Weights of a small CTC audio transcriber: soap at rate 0.0038.
Rows from block 5 of a small CTC audio transcriber, named by matrix and row number. Rows with one number belong to one channel. Each number is 500 + 40 x the weight over its row's rms, rounded and kept within 0 to 999. All counts start at 0. Numbers have three digits each.
Before each channel's rows are labels from the 100 clips, of 14848, where the channel reaches its highest value: "top examples" is what is common among them; "loudest" is the band of the loudest frequency at the time of the peak. Only what is clearly more common there than usual is listed. The data: read English sentences (LibriTTS-R). In brackets: how many of the 100.
# convs1: first pointwise conv (model.blocks.5.convs.1.weight, 432x432x1), inputs 62-123
# convs3: second pointwise conv (model.blocks.5.convs.3.weight, 432x432x1, transposed), outputs 62-123

top examples: voice: female (81)
loudest: 250 to 500 Hz (48)
convs1.113:568520475591518506480499514503632420470577541552504471567414493437514540497446510437543505540451474477391491498493493458499473460499470471492514495497584466499485550503500511486470538427
convs3.113:497462513422484502473570484446475408526516552525497471597437588574483475471457511471420535476413539547527513527496486502412520474474515460438572505527477436530486518463524505481482417549

top examples: the word "of" (57)
loudest: 250 to 500 Hz (38)
convs1.391:445499435450487496479441484433496476415482448501499521551457500473540512508499506541463520518487491506446480557517524479545501551614526577539519481528541455487477533516424476567540483503
convs3.391:483539510541491506496467565586455506487550521480493558515525472574522418473505531477534489554553420500463531484438573472478557490470508507439476513503527489491577442564366500613431441478

top examples: the word "with" (58)
loudest: 250 to 500 Hz (35)
convs1.283:474539509488550491426527375526439483533501420454481535493460503538495539490439521443512488534470498438573488506536504517473528485574450539463491515428499431472538493472473428487524431497
convs3.283:550561480553574504498505506531499517454516564529543473434546497499518457528418509533462532563483562493464476521566549538497496565557496466590447584417492490427525446492478538453520564506

top examples: the word "was" (49); the word "with" (33)
loudest: 250 to 500 Hz (45)
convs1.20:469593461470511538533513481514523557520503518456483454423510483495487505512578553535566490534514524474551541445530529533520511499487499538460544549514572515551485449528500526500493480546
convs3.20:558526579514481469443486525472481521503515540458527474456449458523537441537483453489546534511527562496573541465506520492536511444526537455490471520507519612505495469449474466545465484504

top examples: the word "i" (46)
loudest: 500 to 1000 Hz (46)
convs1.364:444557554407514485516499519503522517496535439461499516498569521541434583596553522463479493463548513522492447468407572471463514519463502529552539475437509519532527487528537548494520473494
convs3.364:427518473487447486437493494517563459513547499478435501505563493504478453498489488393454452569549441520466448479468505514470479449486477534546429600452499468551515527540489566487478458521

top examples: the word "never" (42); the word "have" (32)
loudest: 500 to 1000 Hz (29)
convs1.390:490545473534442461491501463528450568508458487498499438547445509482470471508521536503475408472478550538542482475508568578546520466499449537497532495475490459500478503495464513457537432549
convs3.390:512461547524536470527512563503487566559453516508484491461510524473446508508470489455527517504461573523486487490500537554484549447566544503549499469520474552488527469498534543482559480460

top examples: the word "by" (26)
loudest: 500 to 1000 Hz (25)
convs1.111:553464548445475492473432533505526557527528435494544491471428491492594536467512440457458523497493433452497503441546501553465468492475490462493533471422506529478499495532460507459472483484
convs3.111:454501557479460516550507543609498482504547560498552454544527556468517431542589481470467478505579472498455556495518490487520518461553483486546521518448552526464505469535525535464529531509

top examples: the word "have" (25)
loudest: 500 to 1000 Hz (32)
convs1.130:574493531474470524456485428534508550519480395482525575547497592492531604520503520531601452526488424513519542501508501495527541442556543507521547489547543559489460499520473557477511431609
convs3.130:568507432431480490478501500513494475485437495526485498496520523500554549461466502535437557459477516539482557480559479496550586510524527522448546498503460473514531523431525484499468536506

top examples: the word "was" (94)
loudest: 250 to 500 Hz (66)
convs1.184:501446553472549542452502519491449474487503511567489527505475449523576489511464513507440481415490485528517566519445491518482489491459495532523590457489444475483484488475539478413562573524
convs3.184:431463484486571556480522547483453473494441437475523457564434445558517515450466553456512514498564455408497497408533496570470475477475522426460460539492510497511516445522607521427549510536

top examples: the word "that" (34)
loudest: 250 to 500 Hz (33); 500 to 1000 Hz (25)
convs1.396:572519481501531452446495519470495487507467510528511471478451526536546526536454584484509507516485494409498516474396466532495466565487519540444552521502504474549476535467454497517570443565
convs3.396:454526494534568489476526462500483501522467449474442543533523495511529546485500497556585485489494502511529541497511488527561496500469473522426455518439492505496499498567511505506521507521

top examples: text has "question" (34)
loudest: 500 to 1000 Hz (26)
convs1.50:526463512480472505563473530438460567530454446490517481516498525483482523520499530490499481532497470467490497472520441465442531497425496541528437498519490425471555488449478523480537463490
convs3.50:467545507510470488471484550482524458516463412444462485441520513468505453473528445487458498565446505577418569513477388450539480415445436502532505510485474450521527512495484473526490555463

top examples: the word "be" (42)
loudest: 250 to 500 Hz (37)
convs1.260:504547562434527533501411474473502570572528526474528471456592513481474518482514480506493519460483513520550500493487537574546497481549569467495482534604554551513533540517481468558494499484
convs3.260:486511510494533466558469505485516559527554468538446500499443542502488386500446543451513505505511463465507508505431463538508507455465525448409500522498454421446488434495527476499486475467

top examples: the word "be" (29)
loudest: 250 to 500 Hz (40)
convs1.15:528515548480455423478464497512543444520550538508499460539436514478525463517563504577511509463485446545500481482513493528529534485501496461511536518463486464489482545530539481502459598520
convs3.15:531560482512543558537521534519567560407467438480499487514464554426465496496486542485520434480499485465500459558501493554501468532484492485540520605540487475446478486480484447494533506540

top examples: the word "which" (36)
loudest: 250 to 500 Hz (30)
convs1.415:597518475420450522499501500490533443549493486523530461497531476474526490517414417534440524513473547513500497493451531510472520483566568501554542483508580457443490430586464507511444498427
convs3.415:470422498521477519511459579533539485504444460505424462543493493520500488404533499556522495509500506441478497452525501439513499576499514489504510510480451495456461485515497415508399542514

top examples: the word "not" (31)
loudest: 250 to 500 Hz (31)
convs1.277:522557485478516510559521457533555477525525523552483473512440501521459540516548534510466578560456533525427460420554563436460567541453512470443443558464484477529498515571521391519494497546
convs3.277:485448514560507554521445505506541536504519406493511530532521473485568490505471517414496491405489500428502489486492543433582471512502504533470528476484519534449466527515556556490477434563

top examples: the word "other" (28)
loudest: 500 to 1000 Hz (29)
convs1.148:505497497459472497526503552543498510587561499519514389464399479445561517508521484522562516476509542462500550416507476490489572545424450557539522489534476501502473499581417505404487522529
convs3.148:528484511508550499466533516505439561515596498529531482491522509464410506488541488519451576608562489538507565472516526478570504409534568562504508429517533559536544539506474537620514474485

top examples: the word "have" (40)
loudest: 250 to 500 Hz (29)
convs1.378:491490492461524507436525494543554506506518501467482437481501416482482478595489497526568485518460442484444451460530526591497548537493445521462515557481448497555510483481514553433455489485
convs3.378:535510543464525452515480473437588481527414457472475452522462464605483503515470528574500528480548465522584460512443533491484477559500502480458500436500523504508518550540575499518518508467

top examples: the word "she" (53)
loudest: 2000 to 4000 Hz (30)
convs1.311:487528552491471551477496493469544502476486508482468497529480544496407528569536464467465489509497497541557485517527449571623506483432400546473543499450460583489483613494523542510519494530
convs3.311:568518526556594516520523546542443548511501512473574533454521504482587562509567527489525505539462482538448473580511451555516484505548535483498456598485558470487499474541505503605567539493

top examples: the word "the" (89)
loudest: 250 to 500 Hz (28)
convs1.254:504492508503434536445475487538524472471493472464478552419518552513495567557533526535549517534467504510501499456441478530467540489433522543446503524511573462506447440511459479476402504559
convs3.254:467471462449452480451517561519445499477456565487486558521463485509472538486475504479515472449613429482487516545515524520493542482473492474579557561498421506503536448495540578548426404555

top examples: the word "you" (51)
loudest: 250 to 500 Hz (35)
convs1.372:496515538489502541406512548521532531521509484541507529497418477589482537514515428499507509499554588494510495474447536413517511482472533452553521501443499411548475493495461463483484463430
convs3.372:472527501522446473504453566555442450480547473406485515467531509539483523495508538477557449555432483485503488503499456466483532505423524489495465497514436514431515486485468541453480467478

top examples: the word "little" (34)
loudest: 250 to 500 Hz (35)
convs1.22:481517513469546500497480541528553516487520522532556463462535479568498524449545558544405487517557468481477523449482534532469487522602498547547457423525485491559506557485498531468516554553
convs3.22:506482452440460461543492490477526630513476433506518484519463551548526456443521648541543508493499558540479557545511444468506455516506507388555512532539470497530488438516560540486519449492

top examples: the word "i" (53)
loudest: 500 to 1000 Hz (28)
convs1.129:443567472486409451465434491520551439553582559452529464466575494495486434492549573510554563528487511520464497508461494429568531507514494513488585465489423526509550434513556509480453539479
convs3.129:508465484555477550463456546520486548487519483509519499466535566558554521486508512451486536477502522428514469530515423435496547519524472491488517513514609475519521460506551499465588513595

top examples: the word "was" (41)
loudest: 250 to 500 Hz (36)
convs1.31:516554571511524518505541546458511506503597507500442580530532496581493477490541502479538483506493483445553451468491462509487485464460460483476506448511487512465524467559467435502531550601
convs3.31:488428524511571441443547508552453536544564503538468504455555520565420429485509506508541515500418461514482531484462506424496486496520572474557469499507469433479479512510533456545528546541

top examples: the word "but" (32); the word "with" (31)
loudest: 250 to 500 Hz (34)
convs1.407:474418462510459483497532496530521500492452508500486536485476507523493554534476535551568563535463501500555498507498454511552561555522548470509533573490475520485559522454556458545497548492
convs3.407:460540482486471430513511499550517463551559515479422482477575498495432548536427486494506494490530510556505532567590503458575489547577383571524462452469457453513441450509480561550479479522

top examples: the word "but" (35); the word "that" (35)
loudest: 500 to 1000 Hz (49)
convs1.124:467554474493508487510562542437611568472469520510430525550548578504511475538499521567522558544440548483568521513508454471475518541483488491491499492422470465468520517459568476480450579468
convs3.124:537534516509487474479482402556489481465475529501456512535494501461497469530460468475502490489493525409518467472529461533544492427547509502433507497515472436473561509505469561490514491544

top examples: the word "i" (57)
loudest: 500 to 1000 Hz (30)
convs1.180:414556491526498476486503520477510520579580497461438501457528505529510626452522471537513484618411450539438461510513502508577568392483532497538473455529517499447448482455514499448443486493
convs3.180:438475474518493563462467502536500411479432496497554490482476506465469533438552521478508513525538551521546527467562467497494483397461519434490442532471502446516443484488524437458428511487

top examples: the word "you" (59)
loudest: 250 to 500 Hz (32)
convs1.178:503460504501501531441484451470480468526492463496455441587622536506503486529539460483465471492411434514527441504523514567566521468434554516550518418471513573487511463511550477554493466481
convs3.178:499549465534515607522496532470542509551515405533517518497542487509469482518506503481509507487507492497535522576479497556515517451514550455522472508590533511434493548568451522479533550543

top examples: the word "little" (39)
loudest: 250 to 500 Hz (37)
convs1.151:474508461454540526506523475491510499491506470568479544485474505479505538470486559514559463498516484549539525502509478476464518504536501549588504525494504533436507529461459524512550479437
convs3.151:474495572506509462499510445519494515569472512439484508462494524579477555400461458511534455548570526474480505500488571548452450525553595504490545471547574531478523516508462527528552508491

top examples: the word "of" (52)
loudest: 500 to 1000 Hz (28)
convs1.163:522524530476507480478545520523506429475472454451519438512488518481506427505518524547490492546531365585493473547431539511509467458560508500468526413471477418467483532486434475596477491576
convs3.163:596491529537472470490532474449511468435486464441586499489489495468522471441502558519453531456456546544499474499543511451492468493523496507546457522509524530517465514501521505474470510427

top examples: the word "little" (37)
loudest: 250 to 500 Hz (32)
convs1.140:515501493517504443508473556511494531455456478449463506419489519584575476461548546514431466516518525512448446511455397567503563429494516434493485551515482521491533507513448525485494524529
convs3.140:523518534533512495520445475515447475463462506517462584494506478468497484533435453518451511540536488522413492523475456511523441514512525518472514493463466465442501512493399480561533443484

top examples: the word "was" (36); the word "she" (34); the word "his" (32)
loudest: 2000 to 4000 Hz (25)
convs1.267:418494492498488500532518489472348449528468450528489526486468562591504428545560506444499548485494481536537547494509480486479580484521470495524521499465508559583571500491544538511464523463
convs3.267:498600528500405477475458638438526471542557556454548574586455476489486497509489535565501442570531492457473448481570530402513520478498490489447478429455521497538473495473497505481469545499

top examples: the word "was" (48)
loudest: 250 to 500 Hz (31)
convs1.320:533529541508487468477476558543421506548499485478478467529503486483476494514501522507522592419517570500491511539496528495505538544510505543508498466422514456559465506496536508527509503463
convs3.320:471519531482535498502480530576544462549522434526490496537481511588529547495509539618602482608480549496556551519504469509541483509494469492488558504551545588571497543507561494513507470465