A small CTC audio transcriber, trained from scratch.
Model: 3.61M parameters, log mel input, arch quartznet, norm batchnorm, activation silu, depths [2, 2, 3, 2], widths [192, 288, 432, 640].
Training: soap at rate 0.0038, 9100 steps.
Data: trained on read English sentences (LibriTTS-R), 15625 training examples.
Rows from block 4 of a small CTC audio transcriber, named by matrix and row number. Rows with one number belong to one channel. Each number is 128 + 32 x the weight over its row's rms, rounded and kept within 0 to 255. All counts start at 0. Numbers have three digits each.
Before each channel's rows are labels from the 100 clips, of 14848, where the channel reaches its highest value: "top examples" is what is common among them. Only what is clearly more common there than usual is listed. The data: read English sentences (LibriTTS-R). In brackets: how many of the 100.
# convs1: first pointwise conv (model.blocks.4.convs.1.weight, 432x288x1), inputs 0-95
# convs3: second pointwise conv (model.blocks.4.convs.3.weight, 432x432x1, transposed), outputs 0-86

top examples: the word "not" (35); the word "but" (26)
convs1.181:150106111143189167120156136107092116121130092134102130146110148083085131088157177134097168173131156190161112124157178155126151156126086135133118086132122195154128182138185103128078164145100119060145148123139153154140118130042155157147150086152123132071160155163172103119176104107128156138
convs3.181:142161134121124115127162188130071127068168142148130131077107166129098141115070069123164097170161152087157138149175120053111138178129111109112096145131167114112125147108154151076186102078189158160115153116106126111166119073163124161127152076075132106140126081121

top examples: the word "such" (37)
convs1.139:162153106178104158155127141189116112134108147093167175129108126119185111029137110149117156185144145142115124043106132137139180099158124201121119186130112145174183132102183174118175189050142123126097134091133095132106103116084133132141106148135080146121144100080121087077099130193132143141
convs3.139:116143154087128146204112100163122166117129086110071151146157143086123117155096094104113142152105131123083075175118151128086161088128094138113101128132092149145105069145143122110123137094154152105101112087151108161110120086055104109055113111140156169105117151148

top examples: the word "no" (25)
convs1.88:160147095141094098132147103148097134126070111119125129125137135106112167115141131144151172130129139127169172169108131173208129157131119109106120137183085108094098097114068142150157190141132108141138135120103120166118170142073110128142140108179152138131180120136121167072073141111144118148
convs3.88:079156167118179129121122117114100177109166084130150090106079119118142113098152067156172172136084168109160138130100140166154108169139102187148203100175100157193157081127094169165120047136162104110185149158146103092105144156097075180135123156141159111134188092198

top examples: the word "you" (44)
convs1.91:070052138117097116121128144123198123112132113070147141156087082123129152146103131116170141138182069116114106171136152073116110168052143115180156122078119147108087098165121108160140134144134103084121180116098136136128157135074133120134194160125151143159125089089071172145132133119135156087
convs3.91:119112060101175129089056095157099121140143108144081116143128134102104137134121120150124113058175168104090159035125126079120111132145075120110103140122090121051067111140100092113064104129041093117124073105114101096108111114049147134111091101137120159121168130127

top examples: the word "his" (47)
convs1.189:089210137112133118103175126100177126134108122123127147119084102093119109118121076119113142186123132108147116135165129086134086150150070132097139102142074141206108118127126168150126088125063099111161105147113155131076144146092141127133128119153115129134140123153111072095154169117118175154
convs3.189:103067114164179104154169100110126155116131111129173157150108096116125118110129077135126106122152161136121154104137094066145104077153127187109072180129171133170163115114121130090098155154166136148184119171167123168100143078152144156136124101119120113133173148102

top examples: the word "with" (31)
convs1.337:156078100188118118177101140180116173152114147133124077092149189089124109115075128108106099163115080114128128123146149152115124104118111186146140174066141120125104202085117146130000132142161151099095103085140144080118121101100102108161129131159139102155154074062090133117141163147163103077
convs3.337:119097123163143083131100096178135216088134111078146124091092129062142141060123151095149135032093160122148124141171159090132134161083046148146126126145103054111125133150105104149146109105149162054092112107148130205180171078144110139100141127109114141118142085091

top examples: the word "one" (26)
convs1.180:166147113195115131115166149088123141168116123124106154066204151145054146063148159122176069129112071120148097143065077149116160146096161164123157138108135225138157119196109153054163134045146113099138150120158150142092111105103101167132139140151156096126180107132113094128114122114122135107
convs3.180:153092100208133127138142164134170134147118174132172138121179156163104171170125155099125141100083153159162143108071076137157109100120120139181136072158149169207154146081175138106140173073104091107100130152147074231056095153144087081113167096138092156171087127117

top examples: the word "was" (92)
convs1.333:137123108162080126096129154107150123163119114123209177177041113074104130133118102119155152125148196136179111118111127064134126137106113128126170126143073140107105125148119155132121079164133137112154143185116111082122089091148139103131076134100170118101161184096120153054127101114108117107
convs3.333:162137142135115106169138121128111054122121128068145092109020120104080169126127164113180125099107168126041194131087079093087142174122174114053134132156129178061074133106126114072084115122099159151101070112141128133130079099090089109166071151139113105111108103078

top examples: the word "be" (27)
convs1.302:063173122110118166137126162169101105049177156086122122177132109166128105104168178106105114129175135117109113095096122136117076135134120114145182119173112108158084114090127177110164072087203117069133185178108173099140121093124152107124144122126121163131166168117156212111122042140121186121
convs3.302:133126091188145106139135038136121112159087166168152084176072152166122102168133157162184106115110180143160145120162054117092026118173138148130063094165146093152163143081118147144111139130152058069150070158141156103060090082151169127051144099127089145128093134144

top examples: voice: female (82)
convs1.263:119081084095141143071132189116156141174164062151112146108118150169097086100090101123059160127122218152182131188156090138094118155059096115124071124146151137132108098095190113192141167134168121086178101102083055100157149164135151161144086107156107134164141058139096110086094127089146148104
convs3.263:125142123075186123095153188038133198156115110138187150120106083090117092104194117083130150097144109095167162111099155157141144091148149172148136072161065063103142119159181124124122120184127056152124111185153182154149106125146186093125198158141125110152110106167

top examples: the word "on" (30)
convs1.60:119124080108155150139108163095094155156093049137104125088136146136168160106140172116137197069112097164134170150123120049118081105140140167131088066160147106136095195191117146192164108148179154133109152115139104115145122046102166116151102101130086122112156148094158179104140117084203109126
convs3.60:117119114129073152118168209097150125118125127149179114117137165066137095162119184086141167060137084101137107168121127077136091150098160150132087105048136099079154138113157116104126129130162118138107194122153114079127152143152116136094120093113110106102142166140

top examples: the word "with" (26)
convs1.422:167167103076183143117103093118155125095162148134102137148157100125116138102087079153084135089116102175101083093078120112184128093153122132164095094144093130178072127162104108063196066111190176131130148158159170126140121137151136192070126160089165128141111171168174171098124106141180169140
convs3.422:184115122107103142100146146185151108088169084116100147123158115068162084148096143173182138073146085204101103142120132137103130193048158098191135148080124190132177127120128152189178152120155172092131097120127134134097145127156099100087055122144114083163104087171

top examples: the word "me" (48)
convs1.404:170114125221140151115099237121098160172132099132059118178134216087110126107142053171114129129159102114121134153139097129164078091140101083149113090104157129116121155129143138157129095100072035098116152147148134208098116089105090085129140130162143094173168150078128121176119112124095118160
convs3.404:130150078162150161138146157143118133099114088167165147122166146176117164185117165150150139112141137141111173176132124116144141150095101207134148164108188181151177113164155130138079161116142157140095135132070140118142151154094119127115207151159127132125129118104

top examples: the word "you" (50)
convs1.389:130065149163167067125121126153134127109159131129119153107114095128066133138138099127089056188145163108117115135127119138161136184153118077104114103050134107102142109138114115102103094057095160198048133138155137096137113148127067093162118138166103144109139098081153179092101126131171132111
convs3.389:140088119181138181119075080130121134176149179053111171137107103178147115086142135094152132116138125127111092154141111159156094083161110163128117130090084130136122141184173133124172128204083164116168143107096144146115122138156115055157113139153147141130150159146

top examples: voice: male (74)
convs1.237:155129090076117106146101122108121106091130156166160133131053174137144096118160171081093152117079152107103184106113111119170167075105097165149134133126068068131076137130150188078144209110110087124129143137166092101118124181066102136168102042147121153142151113166131119136141190181104132124
convs3.237:153117143107115131127129100144081169121121179143112099148146179136209111154126065162123092133099128171140111123148140180097192135121168149123093158169120137130130183104116121162115133145091107149083152133168127173157105069113230104030115148081103118146149058127

top examples: the word "you" (38)
convs1.128:148195147142130165124117148150115144139167079105112084192124138104159146124136103097144170147134142126128157117111186047165153148173094143108148167135099072116097125127102117099153149132157103178081142113058117158147157159088116104101120068127085159055117121148159185128144173125154133171
convs3.128:139120108094165067113195075109137127171143115105176078153049168102156086124180107168105083144128094114156101099118138165191176141121147129148085125149168133151201106148109109108150138147118162177165114090149176124090104187153196180138134150146071101134127107109

top examples: the word "i" (57)
convs1.370:114078122155157109128126136132166138130115096105136111085162088121149083164102147147102094112116127083096138074143127136085169153168114096118109162086072035097169138161088147125085143170123060112057136167093172139187153141083142143117145113146118121133092167201187156143077153162121111131
convs3.370:159141148216147118161107103163128138152090136147096105130117156081108111078142131148105130082125092105130112109135101112162101152148145114125100103061117166122117156126160169159138130100108111176151080151123131117136116091135140114109061080178055159069131101097

top examples: the word "we" (43)
convs1.59:143091117121116143144140170055152079127156183097140111137154129148137162193043138097137105163117159147079121124098143122119121116123135125113162178123091077135113138152137141103125128115165097131178071128124075125113116140112118179142156147094121074132058142166134137118158133142083116127
convs3.59:096121045124093147167146138141101130084145136121166100053124108098075171143188155140056086083115172081174157174145139100132107138205111142157115159117134109128139100158180067126101095130148170094162055098067139164091148085124185137113110158120100143081162151149

top examples: the word "not" (26)
convs1.118:131072103176140135149071113139169078114159129137128171125121106094169157132131148119075120142085155155101141107082077139070100134099130147092165128112097050166196166228158108123118132133094076142148106178090125148150178169072143134158127119080110170129135137123170134131169167116115139132
convs3.118:097079134078074165141168103120124142178161132118134160094132135101139104150148090084150134075128121125170143151055098088174128118085113096117122170159094195088105122154139129063139070129148150138138049144104171116185123121155191121095155125114122130118129186111

top examples: the word "said" (31)
convs1.419:081197060183181147159150086128088160160117106080128167174152101129144125091114136094088144108108092173076108098190156093110125112128106119171132117173178120102115150162099108143099071069162085131104149149171097143096114162167060131106083184133123109085149127090130152160155141210171147105
convs3.419:130082115105151117155134138137101156166104067136154117197082108182117149100112130084172155125161202157075133112160042103100157105162165077111080111097144124116151110134164097123146107117100127076175121113211133158130184110091082089122148091167124139156136149093

top examples: the word "there" (27)
convs1.402:089135082136156093083113167138173127155165083141168121191156139091144121104061089139105151168113139145136126155152115137128153190074116148161098168141128056125173107111149215081136101151136130188117181158073135121123138133116146121182098063091148064125153065116135106132137098143112118112
convs3.402:111180146130062167088145108199121146083125125141144092071105165153142123186058110109080143199139027107118146164122156136148095158105134100134131082127030088171142097149161151115141150138117092113089153107133149132164139177132112126129123099120103079132127119123

top examples: the word "not" (26)
convs1.388:070104121142123143146155139114138129125126111122113182130101117163128149099207124111160151129115095106183092072194136101121136160116170140076100151109123160111118180096176146152140135088065121055185149196136127168172122190060089152135102121155117160101131137170203123112133100105146154108
convs3.388:143149152146114114076132090168069103085139126075078128104105170141166080175080112083108099117150178117103183136089150151118141138160156165166138147131078128120089113072199173110121095168104166181110140118150149182101122084122059151120081111101125096078139190164

top examples: the word "for" (31); the word "from" (26)
convs1.420:207159088131077121167088103061203117046145125108133147136079125096158139079078163147201132116133186148181153143103173142126169135111186110114105114159177103107143152110148089133091174092059084128074175151112121154085131095161063124112125154128154180064126105111057184094142127123182168128
convs3.420:128181162142121125134114109091134134210143132095122120110150126141094165145146110165132137096122126092138155156119109114116175111156153154165126146045121145171106171157159144094137171110127041132106142169156084124166132155151109137220142119160151132150084099144

top examples: the word "was" (35)
convs1.132:118069134129135168081119156141142134060113157082156143154152149217087167105183179179171104174114194064111130130161029121074118090124168133108118140151115096145129115110131112125098116111110098113138089121121149122109122120104126165167091088105144112084134089106107174113126131073140023108
convs3.132:094146138043176172070087152133138175191170113158156129115159128148136090156130126136196069080179163129142138130126103124151128107140134082111111139115083115152104133158155090077138099084163158131087138082148191153148146119117131174056083105114198111102177100156

top examples: the word "for" (26)
convs1.425:188103172142069137169083173131096149114192083101177124109078098128139109130143101088166105164136100104086133168160078078114114108098132130109108115107141098136118110074116139217156099135094124099134096122077145144157050122118147165153152204123140127147128118107096152197141170146098159154
convs3.425:155157160084146142047159153131061102115107133121123150150102129098214063090184086082153148108104095165135067142144128136099120118135106161108116111131039102138082159070107143153105112153068126113128129132094052109144111076124135144125141137202098105156135143091

top examples: the word "she" (35)
convs1.52:166151114093135082135087143098137149100147094117151065134141170160110141139138118186187141104180171073131087135124126149106078158092120102129131133143170106100130120095152121167137184099059159185092106205098162161167136167072153172167149133084132172125162039158076171138140158210183124119
convs3.52:147087184098104049082133118122114125103084193118133054148164148113146127090183115079132116096134097151123091111142072092183150125112094140103119147083149068130108098170150136205133124097104126128144152159199115131121047128151126149128148184112131160118092118117

top examples: voice: male (77)
convs1.359:179118133129129116078109198206119146135146136045125132116119111081132134134125102077097100133154119071057160084166138147131157110147145171141130137145082116130122124120133105095141110178115116139165213144146177151142061142096118080099099126077190148086176135144135116098064059118161115113
convs3.359:114150120130183103144099105113166131150133109049150097154168134119117116171086186187129106133130125079132111097165153181110117123095141127165106124099166141129206175121099080149111138109159117106152160123118062126118078140157108095054093193138082136127120118132

top examples: the word "be" (31)
convs1.220:118098128076122105113107095080178156111108083103117112105134112111108136089164088119122188130130137171109137167190112114156164126111109105097146108133118082169185121180124065191142191105147047121077102039113107126197102116082151175158128130130075168180157154124075119123161072071103171143
convs3.220:135156123160130122179121156175153090119081127108127143089079187126153132146101104139155109131137116160078143128158082071163151075153153120106109119144080116081130145111120087132154088130143104177163076147132117130095163143134127119160167183139162106113127115108

top examples: the word "of" (51)
convs1.25:140122142111125169120067156129096161103166146142126131099085119185130156112180163106168141098072162127167113113123122109101102164078058113163138099145094161105156075099127166174169189104164094117089142119124167166131131094139086121155102129139146130077165087111069157153076098079145128091
convs3.25:153163113070125089134106093095118146137088178120104157198123105131130060070137105109118103083146158118115085146107118126160107082125159188154145116172147086173115095104069124155174102101213128131123130080117151110177180108119201135094128048133149140109078109162

top examples: the word "the" (75)
convs1.203:157092128137159123065084176109117157075158142119080119136110068157108091164175143095172152115118151164116081119149134132161149158170143145083162150124147147072146139110124120149107142087174156114165100092179073146174107130153074129116137163174098114134126140139174078138139128041118127140
convs3.203:118090204105140136157117174131110140079138115105105141103094079181126054122123115111133142195086167160140188141093120127176165149157169086122134110088124180136099130112134144117169135123110087094125177121104148175123124135105142106115114161105114154155115124109

top examples: the word "his" (42); the word "he" (41)
convs1.283:157110124139120143133111120125106103072200158074137116150067078068151117113162102119121095086103179117148080113128144102073098155142169099102124107113145107146130120150135100127119069101129050136146160131072141141126116092107106171126048103164126154062117121091135160131179168174135161120
convs3.283:098155145137106110168147167153165163131155168173118144097135144135132129101122151151185113100078111146122150136136127091081164114114135102178094087143177120167104152145126117103121179164091084109103104086173199171116146121157153158182096146201102135140147147178

top examples: voice: female (79)
convs1.101:123158106158077070150087080072194123122120110092139129142173166154124109175112153137157116164141138100124137112105157118148123137158140128097163114045131146133067163172126130106123112090117133121091146136132164104117088133130115095166140155099169155122062106154135083106083154097165116127
convs3.101:100152121091148153136191199165108136192193137100152162182142129146101115129155143127124144116157062176132090155146088198086156102129154168142098116102147156160180108152119108178193152126134172145188141144140170095142109175161164174153156127153146120124144084106

top examples: the word "the" (81)
convs1.328:116120194195092194177121073121114127103189143087125128129088094147048141102172149148113142192107139116195154152083111116135148143149135124145134113109107137118114110156142093106136092115131151098180154162164075140149173106154131102102113102088087076183164106152184114102155088153108139125
convs3.328:108088135178127127046116118125111094153139129147161099131145107104085156078084147110122168164210123090098115153113163116107156150107103131197165163096128142176143073102147102097080130103104175100117158055126103179088132129136142103140174119142158136169106102141

top examples: the word "she" (31); the word "had" (28)
convs1.53:119181103142155095119149137125063147143105082168184219187164175112125127122126102102091128120130090124091048106142157094119063138168091114136069110180146091114072128157110189080130145142087157077117164212146092106147110192095127112144105095160131108136174141144123130135157103178086118104
convs3.53:134181155135162149141127100092139123103144060203050108162161071104116172090135180118124153132145179065165162123116164131079113208114110124147139133137125104112156133093112152136114128171144123142076146082150151165125123093145123113095118155130111045156129108104

top examples: the word "and" (79)
convs1.190:146164120122155152196038139110146134152171179140119162103163105086123085148096116095162116116113171126077120073134116090117098142078068116170110142081163158105159184177138168126143098133165155086099102123095093110128180140122097045149124130140149175113123110134139149105205112183134157078
convs3.190:074174158101085122155095182119111064130115106083174079111149124166147168112069111147088187141140127169146116136163134155067110132117106125111167176170130162129130158131158137095139179143106133119169110138108139084087164184183114144166162047121093156094147190126

top examples: the word "i" (46)
convs1.416:083179102165185137141134119110100163115164161182205144174130112136103128120083074165120070114105170077109124155120168148106056177116111148091206134076134116126143143086115166131169138094170110143093151109097111132111175202092123114159135122183136090132097082121131184116083149122058099067
convs3.416:108163153116145119136158085091119150130132104121105136151086098117147148163169131105133117173115139148119108094180135106159117182149115102150116131054132094119125099124112164150138124135088095118119107156168175173090138201166130149141178140098148122078136177118

top examples: voice: female (81)
convs1.54:092106160076148132144117158130131114117166127125144161103078205142154144111111090114127126189119119080188084084104147109099162167074087134169157094125120097081137125177098094154085144205157100134108149147132156124121075135089153126121143126087127116120154153116131061116126148174176120092
convs3.54:190157060113128140096126102095093150102136141104198147148107176155125098138091141128090166112107069121171136150103167133109142173171086174152156100184130147164073129127115143167121159134116125163137178085081201151191149173124125081119144147114152161127107092121

top examples: the word "had" (25)
convs1.214:152145115209174144135093128094115117122124142149114097095153096209102076077069137136122061137136124129131100135052123153149109110110139114143151201153105111221152120129102140098139099108093120101127072140149158138125110141165134114113130140160107117156136158166079159101114069142138182149
convs3.214:056213187181127196124126168128155138174125203105170090147146137153187120134140121129121153141121115173124100100098121119143135144095123145156140157140170127117159108149162107146162141110169191087111137112214136150079122151082139142183152110160128143125108128130

top examples: the word "be" (38); the word "we" (25)
convs1.102:144152129160053158076085180115092136122144061141127156161152159110151156179123157090141138150101124124206175118174140145103101172060119157146156117097118164132141141123099140143136083129106170089179113138123094166152083187083143129136165139050122115144178183125194169089194155146147102149
convs3.102:127145098167195131115123131103118127113122098132123143142146174088119117068125176128197075134149126075117161130157091127093152125116150086137112123092171216134095096188097112104143124129121082124111138101156144115114119104144169088092144161218067157071145122096

top examples: voice: female (79)
convs1.37:147195103127107152084158144120204142175087068153125137194141160140127164146134110109183137136116151165160123156207157120123123102175136152138099090109086149057144132117145137142154170162116100096186178143133087093102135097131197094126102110138092197077131101166149124116100147100183139060
convs3.37:080159141116169117129152161108117159110133173120086130113104145160110120109104118091121139130141118145160115075143065085151119128171179130122107138088182158194100124139182124177125155172161106141114157150115192170110142107172178199083126134087138125119105152154